{"fused_qkv": true, "lr_schedule": "cosine", "warmup_steps": 210}
Rows from block 7 of a small image classifier, named by matrix and row number. Rows with one number belong to one neuron. Each number is 50 + 15 x the weight over its row's rms, rounded and kept within 0 to 99. All counts start at 0.
After each neuron's rows are labels from the 100 images, of 14976, where the neuron reaches its highest value: "strongest on" is what is common among them; "peak at" is the part of the image that holds the peak. Only what is clearly more common there than usual is listed. The data: microscope photos of single blood and bone marrow cells. In brackets: how many of the 100.
# fc1: MLP up (model.blocks.7.mlp.fc1.weight, 384x192), inputs 0-63
# fc2: MLP down (model.blocks.7.mlp.fc2.weight, 192x384, transposed), outputs 0-63

fc1.347:54 82 71 71 58 36 33 71 27 51 44 75 56 29 61 50 54 27 49 38 55 38 57 50 59 17 39 72 50 49 49 58 59 61 58 53 56 30 43 47 37 54 36 41 56 50 37 13 54 49 37 48 56 70 67 33 56 40 59 54 46 56 59 48
fc2.347:43 45 24 46 32 24 61 53 65 48 62 62 58 51 32 36 58 44 79 36 59 52 58 61 62 56 33 68 57 55 50 90 62 34 49 80 71 58 65 40 68 40 53 46 21 53 62 52 50 54 66 71 58 66 64 31 39 46 47 62 45 78 16 47
strongest on: smear: peripheral blood (41)
peak at: centre (45)

fc1.309:63 81 44 49 29 69 40 39 66 37 57 58 37 65 42 27 47 48 05 59 73 44 56 44 78 49 42 66 71 50 44 48 60 82 43 35 40 52 60 45 70 29 56 72 43 30 44 73 44 19 43 40 31 67 42 51 30 13 46 73 82 33 46 47
fc2.309:63 52 62 61 49 66 49 63 25 61 48 42 40 65 70 34 39 43 63 66 33 39 34 62 72 36 51 44 75 55 51 60 61 34 50 37 59 37 61 62 64 35 29 35 38 61 56 59 64 34 45 63 93 76 74 48 42 71 44 33 51 38 49 72
strongest on: smear: peripheral blood (57); cell type: segmented neutrophil (49)
peak at: centre (55)

fc1.47:58 52 71 72 52 57 45 46 41 57 42 20 50 25 38 64 63 74 46 41 67 43 38 46 37 36 67 71 45 66 28 58 60 39 66 52 67 47 26 52 23 44 48 57 30 46 29 43 47 78 35 47 54 31 39 69 33 47 37 27 66 85 52 64
fc2.47:38 68 66 56 16 41 52 16 15 57 36 55 74 62 74 51 35 70 62 62 45 51 64 59 48 81 66 30 25 65 47 43 86 37 55 38 44 46 41 44 32 66 42 45 57 51 49 37 55 58 42 71 72 63 38 66 59 39 43 58 37 24 69 66
strongest on: cell type: lymphocyte (39)
peak at: middle left (38); middle right (29)

fc1.264:55 66 35 64 39 51 63 66 39 40 59 71 49 60 51 17 52 87 66 69 77 45 45 46 74 52 48 51 53 47 13 36 50 58 51 55 68 55 48 64 47 56 41 34 60 20 33 43 50 70 46 59 38 75 57 42 49 33 42 30 57 35 36 61
fc2.264:43 74 48 39 41 44 53 71 51 49 54 34 20 44 97 46 36 45 36 26 28 63 59 42 82 32 63 40 38 64 60 25 49 53 37 37 44 59 43 62 41 37 52 53 48 78 61 57 62 51 56 33 36 23 46 64 36 35 72 59 42 45 45 44
strongest on: cell type: erythroblast (42)
peak at: centre (75)

fc1.259:39 34 35 57 60 40 59 13 31 62 54 77 39 70 54 45 43 26 15 50 74 70 63 60 49 45 33 62 64 19 29 67 52 56 80 31 79 64 55 46 50 46 77 73 72 43 49 67 30 61 70 52 73 55 45 65 56 56 45 35 52 73 46 41
fc2.259:65 84 64 37 62 44 67 54 55 36 05 29 78 55 48 74 65 78 48 22 45 23 42 59 53 38 49 47 57 56 64 54 23 25 33 61 38 46 56 40 29 58 56 40 57 56 41 43 64 26 34 65 41 56 79 56 56 49 54 48 62 30 51 75
strongest on: cell type: segmented neutrophil (48)
peak at: centre (34)

fc1.22:62 44 37 62 56 34 38 49 40 57 62 85 51 47 50 77 63 64 20 85 54 56 41 43 66 56 35 55 58 43 81 37 30 44 51 59 64 40 55 66 22 45 65 74 46 42 47 32 36 60 59 54 29 46 70 36 29 32 73 54 63 58 57 55
fc2.22:44 22 32 75 55 63 53 59 77 52 51 38 52 32 49 44 65 25 78 35 78 60 61 46 55 49 45 99 50 74 66 45 48 59 45 42 17 60 46 80 62 24 42 78 64 52 37 38 48 49 31 35 54 54 57 56 50 46 48 66 39 63 73 36
strongest on: cell type: blast (29); cell type: artefact (28)
peak at: middle left (32)

fc1.133:52 57 40 42 41 26 55 31 55 75 57 57 65 54 41 66 73 40 57 42 67 26 47 44 72 59 83 48 64 58 30 28 52 45 70 48 81 67 63 44 66 46 65 74 45 58 36 67 57 72 33 58 46 59 54 61 69 62 58 54 51 58 32 51
fc2.133:40 60 70 52 25 48 52 51 48 70 39 53 49 59 60 46 44 32 42 27 33 44 45 44 49 51 61 28 61 58 41 58 62 71 32 66 66 40 53 62 52 62 39 34 50 31 16 45 49 68 38 50 30 38 35 49 44 46 49 61 30 64 47 41
strongest on: cell type: eosinophil (36)
peak at: middle left (28)

fc1.215:40 75 56 35 57 55 46 44 44 60 52 45 38 70 35 57 47 43 46 35 55 30 41 60 77 52 71 70 70 28 56 35 56 61 42 44 40 62 40 51 53 62 42 44 36 28 52 61 92 80 41 51 59 55 34 64 32 39 84 49 47 52 62 47
fc2.215:43 38 45 54 32 36 65 39 26 58 71 49 30 51 49 48 52 50 14 67 62 35 63 57 72 59 71 40 33 37 60 69 39 55 45 68 57 35 60 54 37 40 46 44 24 28 54 39 32 34 37 64 70 39 57 45 56 59 55 58 82 33 58 32
strongest on: cell type: artefact (26)
peak at: middle right (61)

fc1.300:52 58 67 56 39 59 39 58 35 24 63 57 37 84 68 18 48 26 56 53 43 41 63 63 56 41 64 66 67 50 31 28 59 46 70 57 37 50 47 43 35 77 42 57 48 45 47 65 30 47 63 47 50 40 59 55 42 38 49 60 63 31 28 76
fc2.300:57 51 54 60 48 54 74 39 42 53 63 58 29 57 73 70 49 75 39 47 33 16 57 50 66 53 59 45 41 29 63 55 54 50 61 70 40 22 57 44 65 21 47 77 44 22 54 42 29 55 28 43 64 44 25 72 42 63 37 30 46 60 64 37
strongest on: cell type: artefact (30)
peak at: centre (76)

fc1.163:29 56 62 52 56 44 35 47 59 16 43 58 35 70 39 67 30 62 44 54 52 78 60 54 50 58 60 71 48 42 31 50 44 47 66 43 68 46 47 67 45 51 58 41 48 68 34 50 27 54 47 69 47 72 40 41 66 34 70 65 55 82 30 60
fc2.163:42 38 60 31 45 90 45 38 79 63 38 82 52 43 82 30 31 39 63 40 45 71 69 44 48 70 47 50 43 49 59 40 57 55 44 47 10 40 56 22 45 43 59 41 66 41 26 42 63 64 74 46 55 41 70 33 52 71 71 52 31 68 61 39
strongest on: cell type: promyelocyte (33)
peak at: centre (38)

fc1.142:67 51 77 68 63 37 33 64 71 22 53 50 19 44 45 58 41 50 54 33 63 55 39 55 49 67 49 40 49 72 29 32 49 63 61 36 46 60 45 83 85 68 34 63 67 70 64 54 52 44 54 55 43 53 32 39 66 55 54 74 69 55 56 54
fc2.142:44 17 50 11 54 63 65 53 44 77 82 67 57 58 46 46 60 56 74 68 46 68 30 38 69 39 65 31 61 69 77 44 64 55 66 34 54 48 69 62 34 64 51 48 58 64 51 69 46 63 29 78 52 41 70 70 94 35 19 78 28 54 59 44
strongest on: smear: peripheral blood (61); cell type: erythroblast (37)
peak at: centre (39)

fc1.170:60 53 43 45 29 60 69 52 30 39 42 82 68 31 61 62 19 89 58 37 51 52 37 69 61 40 65 72 54 24 41 50 39 53 49 42 85 64 39 56 53 55 75 68 42 51 32 39 61 37 59 48 47 64 61 54 34 61 82 69 34 52 04 31
fc2.170:56 35 67 63 49 30 64 56 59 30 32 42 48 47 51 62 71 25 44 65 61 62 59 45 12 63 26 46 41 66 70 35 58 38 58 34 31 59 52 66 34 58 44 20 44 28 56 30 32 47 62 41 62 31 67 40 60 20 45 77 58 29 34 74
strongest on: cell type: erythroblast (44); cell type: plasma cell (37)
peak at: centre (69)

fc1.66:83 31 55 53 30 51 48 47 76 50 49 78 56 64 57 20 54 44 70 22 59 35 24 46 79 36 42 59 49 59 44 20 49 54 64 42 55 32 35 38 40 28 65 60 51 44 34 54 38 44 56 45 44 48 58 34 55 63 55 46 35 37 43 45
fc2.66:21 47 44 39 16 49 47 54 25 69 68 65 66 45 38 47 59 34 45 31 30 64 42 47 53 56 33 44 57 63 38 53 53 57 37 63 44 76 57 44 58 60 55 30 33 64 64 60 64 47 40 56 66 56 44 52 53 60 45 64 49 30 56 35
strongest on: smear: peripheral blood (48); cell type: myeloblast (26)
peak at: centre (34)

fc1.29:51 37 61 56 34 69 60 45 78 53 61 41 52 56 43 77 54 56 33 50 53 62 51 65 47 31 47 56 33 53 40 61 39 66 47 51 58 31 45 54 30 45 33 45 54 37 57 48 47 41 51 49 43 21 29 51 58 48 54 55 41 51 73 72
fc2.29:57 57 52 27 66 66 25 48 44 49 60 62 37 56 40 51 45 55 37 34 57 49 36 67 54 50 81 14 62 51 33 79 63 62 05 53 64 39 38 49 86 57 50 38 54 44 50 46 77 65 50 46 32 58 37 54 54 44 54 63 40 55 40 17
strongest on: cell type: lymphocyte (69)
peak at: centre (99)

fc1.344:54 29 62 74 40 65 46 45 31 49 56 41 37 73 53 54 49 60 70 78 60 68 80 47 43 53 48 50 43 34 38 51 45 39 42 45 62 40 29 38 38 34 42 58 65 31 59 53 67 46 50 49 33 73 59 32 84 60 39 59 33 46 51 18
fc2.344:38 74 48 76 37 37 58 64 31 14 33 44 54 36 48 68 36 51 36 46 55 61 59 45 75 32 45 41 42 60 63 62 50 31 52 46 62 66 67 59 37 50 33 68 64 35 50 60 41 61 34 18 50 57 34 64 70 36 42 68 71 73 28 72
strongest on: cell type: artefact (27)
peak at: centre (77)

fc1.305:29 67 64 55 48 53 42 53 40 41 45 29 64 49 46 83 40 59 51 58 47 51 39 52 57 44 80 60 40 53 50 73 40 75 46 31 62 55 43 47 52 42 39 47 53 55 31 34 38 41 47 51 59 44 38 33 72 39 26 50 24 49 39 65
fc2.305:41 36 78 53 46 63 50 56 46 64 53 29 79 75 57 52 41 71 70 49 30 16 57 40 90 52 90 31 73 57 62 41 69 44 26 39 59 65 45 44 46 66 23 56 47 63 57 39 62 34 47 32 59 46 55 39 26 51 52 58 63 45 52 62
strongest on: cell type: lymphocyte (63)
peak at: centre (96)

fc1.336:82 54 53 18 60 26 66 65 40 74 58 68 34 57 37 51 13 73 64 26 35 66 45 71 47 40 65 70 66 58 41 71 68 48 35 35 64 50 41 49 31 71 49 29 73 51 63 61 40 33 55 37 50 32 59 45 43 73 81 43 40 38 54 84
fc2.336:40 54 50 44 52 34 52 74 40 33 30 76 68 86 66 49 52 45 71 57 49 43 65 66 68 37 36 45 53 47 66 48 11 73 49 56 50 51 41 49 48 36 62 55 57 51 60 42 30 42 52 40 78 64 71 20 55 41 71 41 28 62 47 32
strongest on: cell type: segmented neutrophil (55); cell type: artefact (34)
peak at: centre (44)

fc1.46:42 63 48 53 43 62 61 47 43 62 52 29 30 52 45 33 45 39 45 31 85 50 49 41 25 77 81 63 37 57 52 58 52 55 53 29 51 76 45 89 20 52 33 62 42 66 65 33 73 45 47 72 54 70 10 56 49 54 56 50 64 29 47 42
fc2.46:57 48 51 59 50 45 71 62 51 58 41 37 34 43 48 52 44 40 51 48 52 22 50 39 38 69 47 49 61 32 66 33 47 73 72 76 60 29 35 48 47 63 32 80 44 63 41 72 64 62 57 18 72 57 61 55 74 49 76 33 56 61 55 54
strongest on: cell type: promyelocyte (49)
peak at: bottom right (25)

fc1.244:30 40 61 45 44 60 63 35 66 33 70 34 37 32 62 36 59 53 58 56 39 61 43 68 39 34 30 59 52 61 40 78 45 24 41 66 79 43 51 53 57 40 45 55 41 47 39 31 47 46 32 88 13 56 57 38 40 47 46 87 58 78 46 77
fc2.244:59 49 35 53 92 56 62 47 39 20 21 60 57 33 70 50 36 49 59 73 57 53 48 42 34 63 35 08 62 49 65 44 49 75 84 69 58 43 64 69 36 24 50 55 57 43 59 46 50 25 60 25 58 61 62 30 20 60 50 33 28 38 41 48
strongest on: cell type: artefact (64)
peak at: top left (25)

fc1.110:65 40 64 41 43 70 47 40 33 58 62 47 46 35 36 52 60 55 57 35 65 59 68 65 64 44 56 62 71 58 56 46 64 76 64 31 44 50 62 23 28 74 47 45 68 22 29 93 67 69 62 70 62 24 39 86 69 59 70 40 47 74 29 54
fc2.110:46 52 11 78 34 91 33 50 50 35 55 49 58 66 48 47 50 69 35 42 69 51 58 56 47 39 50 47 75 42 55 47 43 51 72 52 61 45 46 48 61 52 39 56 42 69 76 41 38 52 46 48 55 44 45 48 55 33 26 68 43 30 68 72
strongest on: cell type: erythroblast (37); cell type: artefact (25)
peak at: centre (69)

fc1.353:57 36 16 44 52 58 46 72 27 70 76 25 49 51 57 55 87 46 42 30 59 56 75 64 50 52 68 40 59 39 41 59 73 53 40 50 54 54 61 41 47 37 65 50 21 50 54 46 56 37 38 43 63 72 56 38 28 49 60 87 43 32 48 46
fc2.353:55 46 48 50 54 54 50 65 54 65 41 59 60 29 35 46 26 69 51 35 24 61 42 43 50 32 67 49 43 59 56 54 31 38 49 53 37 47 53 56 57 34 51 75 63 40 52 33 31 50 55 86 44 53 59 68 43 61 60 72 53 55 74 51
strongest on: cell type: blast (25)
peak at: top right (25); top left (25)

fc1.87:40 40 37 18 51 43 61 64 42 51 64 50 26 40 25 40 77 54 40 56 38 38 56 55 63 39 56 52 35 62 55 28 65 30 40 42 21 34 39 45 65 73 24 48 44 35 42 51 40 36 23 48 47 58 46 37 50 38 48 59 46 36 43 49
fc2.87:78 75 55 53 38 67 68 32 65 33 30 46 51 49 87 65 47 53 49 72 62 33 72 55 62 38 49 46 51 40 48 34 59 56 50 61 27 61 60 34 45 50 59 56 39 49 58 24 62 15 58 29 51 59 54 51 57 50 39 39 36 38 52 47
strongest on: smear: peripheral blood (96); cell type: segmented neutrophil (65)
peak at: middle left (50)

fc1.282:70 55 75 47 47 44 64 58 47 56 51 37 05 41 41 45 41 29 39 33 56 66 71 55 25 62 42 33 61 65 59 54 48 51 67 51 32 67 53 71 15 45 58 44 68 42 24 25 59 66 38 33 58 34 37 49 61 65 42 69 35 34 43 68
fc2.282:53 55 76 52 42 58 51 59 55 64 44 37 75 51 63 46 50 82 57 34 43 29 57 41 38 45 49 39 46 68 67 51 63 36 63 66 53 45 63 65 43 47 87 66 83 49 33 36 77 41 64 36 54 50 46 48 41 87 39 67 56 37 48 57
strongest on: cell type: blast (63)
peak at: top centre (37)

fc1.245:59 53 48 39 61 40 77 69 48 55 81 49 53 55 53 53 49 34 34 35 22 27 32 61 42 32 80 53 46 46 43 24 49 44 37 29 42 19 40 46 61 43 67 64 37 53 27 36 69 36 35 41 42 67 56 60 55 39 50 62 92 47 82 55
fc2.245:24 41 67 64 49 68 57 37 57 47 16 46 46 75 65 61 14 68 32 65 43 42 61 60 55 46 29 52 25 57 43 60 52 67 54 50 53 52 53 63 68 35 56 66 33 34 56 54 37 54 41 43 47 46 70 60 15 49 62 48 59 49 27 39
strongest on: cell type: artefact (28)
peak at: centre (45)

fc1.252:54 38 51 39 55 66 61 61 40 56 68 57 50 34 21 49 34 41 97 47 24 43 04 86 61 54 77 64 74 50 60 59 64 71 67 56 85 59 51 63 44 37 30 42 64 42 43 36 72 43 33 67 55 29 55 43 67 73 55 44 26 37 17 79
fc2.252:46 64 55 41 42 42 81 48 42 43 46 56 50 51 60 38 70 59 36 73 62 70 40 25 38 67 58 42 69 34 70 47 52 42 64 55 61 34 57 76 59 44 80 25 32 38 66 40 24 80 34 44 48 57 57 54 48 69 46 59 29 70 45 20
strongest on: cell type: eosinophil (85); smear: peripheral blood (49)
peak at: centre (40); top centre (33)

fc1.131:56 51 76 53 13 53 45 56 44 45 43 55 75 29 38 11 45 42 64 55 35 44 35 34 65 20 30 45 30 31 71 69 41 54 48 34 59 36 70 20 32 78 34 51 47 66 42 49 55 63 53 63 42 50 28 77 64 45 55 50 50 29 37 43
fc2.131:71 46 60 64 68 55 28 37 42 48 77 41 89 35 66 70 65 27 45 53 33 53 49 52 29 72 58 64 45 40 34 50 67 54 47 53 66 75 51 54 55 54 35 82 55 50 21 49 39 41 53 59 32 65 39 35 67 55 68 56 56 74 40 68
strongest on: cell type: segmented neutrophil (45); cell type: artefact (27)
peak at: centre (55)

fc1.240:67 53 75 65 40 35 64 49 69 41 38 29 69 58 46 28 24 36 68 59 67 29 42 34 56 53 45 52 65 52 43 62 52 65 52 36 43 06 48 55 36 65 57 58 80 28 32 79 45 56 26 64 30 75 45 59 62 19 60 47 53 48 84 81
fc2.240:25 79 69 76 69 73 21 41 31 40 50 19 44 46 64 52 53 52 30 48 46 44 36 71 60 66 66 62 63 62 66 90 52 55 57 37 33 68 50 37 42 46 44 52 21 43 50 44 20 47 39 46 58 54 50 53 47 82 52 72 66 60 28 60
strongest on: cell type: eosinophil (29)
peak at: centre (88)

fc1.297:57 69 59 30 54 32 34 56 29 71 67 47 38 34 56 70 38 86 42 45 48 65 37 41 08 59 64 54 51 36 76 35 50 44 39 42 53 54 52 66 55 50 36 70 29 58 45 58 49 63 72 80 56 31 54 58 30 45 17 73 78 71 60 46
fc2.297:45 75 42 49 81 52 68 64 71 63 51 53 62 24 60 78 53 56 82 40 48 41 60 50 49 66 51 34 72 42 58 74 34 39 50 63 50 28 50 57 72 47 36 53 62 49 31 59 38 54 42 71 19 57 27 46 46 17 42 48 45 27 63 27
strongest on: cell type: blast (53)
peak at: middle left (31)

fc1.369:58 53 59 44 26 42 91 53 51 47 44 52 55 45 18 78 47 63 68 76 33 58 42 69 52 68 40 54 38 27 51 55 33 23 50 47 55 55 54 68 62 52 61 60 25 42 50 71 33 52 58 57 50 63 49 46 52 33 27 37 74 88 58 59
fc2.369:62 47 56 60 68 78 58 48 44 59 39 35 57 77 51 41 71 47 67 47 30 71 57 77 49 50 59 65 49 45 54 69 63 39 53 54 28 84 55 84 69 48 47 56 27 57 09 37 47 58 55 61 40 60 30 39 56 52 78 42 23 51 52 10
strongest on: cell type: promyelocyte (28)
peak at: top centre (72)

fc1.207:58 78 43 33 55 62 72 56 33 34 83 62 41 59 39 68 31 32 49 75 57 51 74 44 67 64 29 70 21 64 37 55 85 58 46 56 46 39 62 53 45 32 55 60 41 71 48 56 54 20 37 77 58 42 50 44 48 36 45 21 34 51 53 37
fc2.207:46 30 30 53 39 59 67 51 68 55 42 39 69 44 62 51 57 52 14 41 45 56 79 56 70 56 73 44 54 30 33 76 43 61 64 38 49 40 37 33 27 31 63 39 51 63 39 45 24 46 58 68 56 23 59 27 29 61 73 57 24 76 62 48
strongest on: cell type: lymphocyte (84)
peak at: middle right (29)

fc1.143:72 67 02 55 31 41 47 68 51 59 36 28 75 42 48 37 38 48 39 62 49 39 68 54 37 29 57 40 39 60 55 44 51 46 77 65 56 13 41 50 27 36 52 74 41 40 57 23 60 43 76 51 35 50 65 30 50 32 72 64 27 73 21 53
fc2.143:53 72 71 54 51 33 55 30 52 62 52 36 38 59 38 75 58 60 55 34 34 46 44 47 55 59 29 50 41 36 44 69 28 57 36 34 68 63 89 60 40 72 70 59 42 37 38 25 32 53 50 44 44 65 46 37 47 50 52 45 51 47 40 30
strongest on: cell type: segmented neutrophil (47); cell type: artefact (26)
peak at: centre (35)

fc1.50:29 53 52 63 60 58 89 36 42 66 25 33 30 61 39 45 36 43 42 46 32 56 44 22 32 72 46 40 69 46 39 47 41 43 38 41 39 44 51 48 75 57 58 67 56 34 57 41 52 65 57 49 49 33 74 45 45 71 97 55 41 39 64 37
fc2.50:61 41 30 80 62 48 25 36 27 24 66 46 82 47 47 66 52 35 42 42 73 32 81 49 77 47 24 64 34 44 56 47 41 77 39 44 44 62 22 42 43 52 36 65 64 34 50 51 50 60 44 66 49 40 56 35 68 19 34 67 39 39 26 51
strongest on: cell type: lymphocyte (38); cell type: artefact (26)
peak at: centre (37)

fc1.135:49 64 38 63 44 46 57 47 56 67 55 65 26 60 48 42 85 25 79 63 53 47 48 45 23 52 38 47 65 18 51 29 49 40 75 31 71 69 35 69 36 44 83 67 58 54 58 42 45 33 51 41 87 57 52 35 40 72 67 44 38 54 44 68
fc2.135:50 42 75 51 52 44 35 66 51 36 25 37 60 76 38 38 43 50 29 35 62 57 32 61 55 37 61 64 49 37 42 38 64 39 52 51 54 63 30 33 77 61 42 43 24 75 95 46 51 35 49 32 39 72 72 35 64 45 00 47 66 53 45 41
strongest on: cell type: segmented neutrophil (53)
peak at: centre (39)

fc1.272:55 68 55 61 53 43 53 55 46 93 33 56 40 43 64 51 38 69 61 24 38 54 50 59 72 42 57 43 33 19 81 44 30 23 49 22 77 60 50 41 38 77 34 70 49 49 40 52 50 59 53 43 65 36 67 55 35 70 26 49 66 47 63 66
fc2.272:48 52 40 54 44 65 37 63 71 54 34 50 45 77 50 56 55 51 73 39 56 47 45 68 43 67 46 39 60 35 65 79 66 33 56 70 30 17 57 24 20 26 25 45 40 43 45 60 35 64 19 65 19 37 60 47 61 19 37 52 34 45 59 62
strongest on: cell type: blast (61)
peak at: top centre (29)

fc1.335:60 37 52 49 32 37 62 79 32 65 41 27 24 53 59 58 59 36 56 49 40 64 57 53 37 77 51 47 38 29 34 55 70 31 48 56 50 67 27 60 17 40 42 35 44 53 54 82 49 50 66 33 59 32 41 42 54 48 29 50 44 41 55 44
fc2.335:30 37 58 53 34 65 38 76 52 52 48 46 45 36 26 23 50 41 48 65 37 75 54 63 38 35 59 36 46 50 48 47 56 59 51 55 79 54 23 59 48 45 68 53 46 37 47 57 51 76 35 44 37 33 37 32 72 77 26 76 50 39 47 18
strongest on: cell type: plasma cell (46)
peak at: bottom left (26)

fc1.62:55 14 50 52 31 61 32 41 47 21 48 40 39 33 48 82 60 59 39 49 57 50 51 28 71 30 39 69 70 29 39 26 45 40 50 47 59 31 40 60 70 90 69 52 24 58 56 42 28 75 65 63 37 29 22 36 39 61 35 55 55 43 83 49
fc2.62:35 42 40 32 41 43 44 35 38 44 42 45 58 62 71 47 41 47 63 65 67 45 57 45 33 39 46 38 40 39 47 63 28 70 54 29 63 43 61 52 65 35 37 58 60 27 43 55 43 26 47 62 36 63 49 76 61 51 51 69 50 39 40 58
strongest on: cell type: blast (28); cell type: artefact (25)
peak at: top centre (51)

fc1.274:56 87 60 78 58 40 21 35 49 26 40 77 58 42 40 44 68 77 70 32 50 55 52 70 33 55 63 51 33 42 39 20 66 29 80 48 66 42 39 77 47 43 55 36 71 36 66 62 51 73 41 34 58 40 89 62 38 52 48 99 64 54 26 47
fc2.274:63 45 43 50 17 67 51 50 57 43 52 15 32 56 25 38 28 31 34 44 55 54 71 49 52 57 55 73 55 57 39 89 62 42 33 48 52 54 49 58 25 56 80 45 43 40 42 73 39 67 52 48 34 70 53 27 93 62 59 49 32 47 34 68
strongest on: cell type: eosinophil (70)
peak at: centre (69)

fc1.178:26 75 33 41 22 59 13 41 43 31 54 51 52 89 67 43 46 66 57 38 34 56 48 39 24 57 31 71 55 53 46 27 53 09 48 40 54 60 74 63 34 51 52 27 43 62 16 63 71 62 45 62 45 15 71 47 52 72 45 54 49 62 28 39
fc2.178:38 57 61 77 39 48 44 69 23 52 32 35 44 55 27 45 41 46 36 35 48 62 48 52 62 39 55 24 70 45 20 28 51 56 39 55 35 51 80 24 48 24 66 74 72 01 49 41 61 35 56 34 63 65 37 38 59 42 69 55 52 62 51 56
strongest on: cell type: eosinophil (40)
peak at: centre (37)

fc1.38:88 77 57 50 46 46 45 51 56 45 36 20 65 46 22 61 40 55 27 66 52 47 24 41 52 44 63 46 73 42 47 50 36 36 64 55 54 37 48 66 44 36 34 56 64 33 56 65 51 31 52 35 63 37 60 34 26 50 62 60 60 44 51 50
fc2.38:41 51 77 45 27 49 37 46 45 48 65 34 67 45 46 62 58 74 49 93 54 35 64 55 56 99 47 52 41 50 30 49 56 37 51 48 40 49 77 61 50 41 37 46 62 65 39 70 31 61 50 47 49 82 59 51 69 49 49 27 23 39 73 26
strongest on: cell type: eosinophil (96)
peak at: centre (76)

fc1.105:62 54 09 37 47 52 61 68 38 18 26 47 34 51 42 71 30 55 56 54 53 29 42 63 77 63 71 38 44 40 57 42 39 68 53 26 42 50 58 33 56 62 33 55 41 33 33 43 49 17 26 49 71 34 55 46 57 74 56 62 34 38 75 69
fc2.105:49 92 63 60 19 46 54 17 50 27 58 79 57 70 61 43 40 45 91 53 49 42 50 56 39 52 38 69 70 48 46 30 59 54 53 47 31 45 26 50 50 61 64 41 61 48 33 69 49 04 63 56 31 76 71 45 42 53 61 35 51 55 48 40
strongest on: smear: peripheral blood (85); cell type: segmented neutrophil (43)
peak at: top right (28); bottom right (25)

fc1.193:52 35 56 59 45 48 36 63 74 34 41 36 53 45 23 50 39 37 80 33 22 56 43 55 36 47 55 54 27 45 67 31 90 28 62 43 81 39 59 48 51 44 74 39 64 73 28 60 43 66 57 57 79 47 40 54 52 54 54 58 59 39 54 61
fc2.193:70 47 29 48 28 44 37 36 17 62 23 82 52 40 30 35 64 36 34 43 66 81 81 62 41 51 67 48 27 37 51 68 35 65 33 55 25 69 53 61 55 64 51 42 62 64 73 49 43 38 45 55 30 60 64 62 52 55 52 39 69 68 33 38
strongest on: cell type: segmented neutrophil (41)
peak at: centre (43)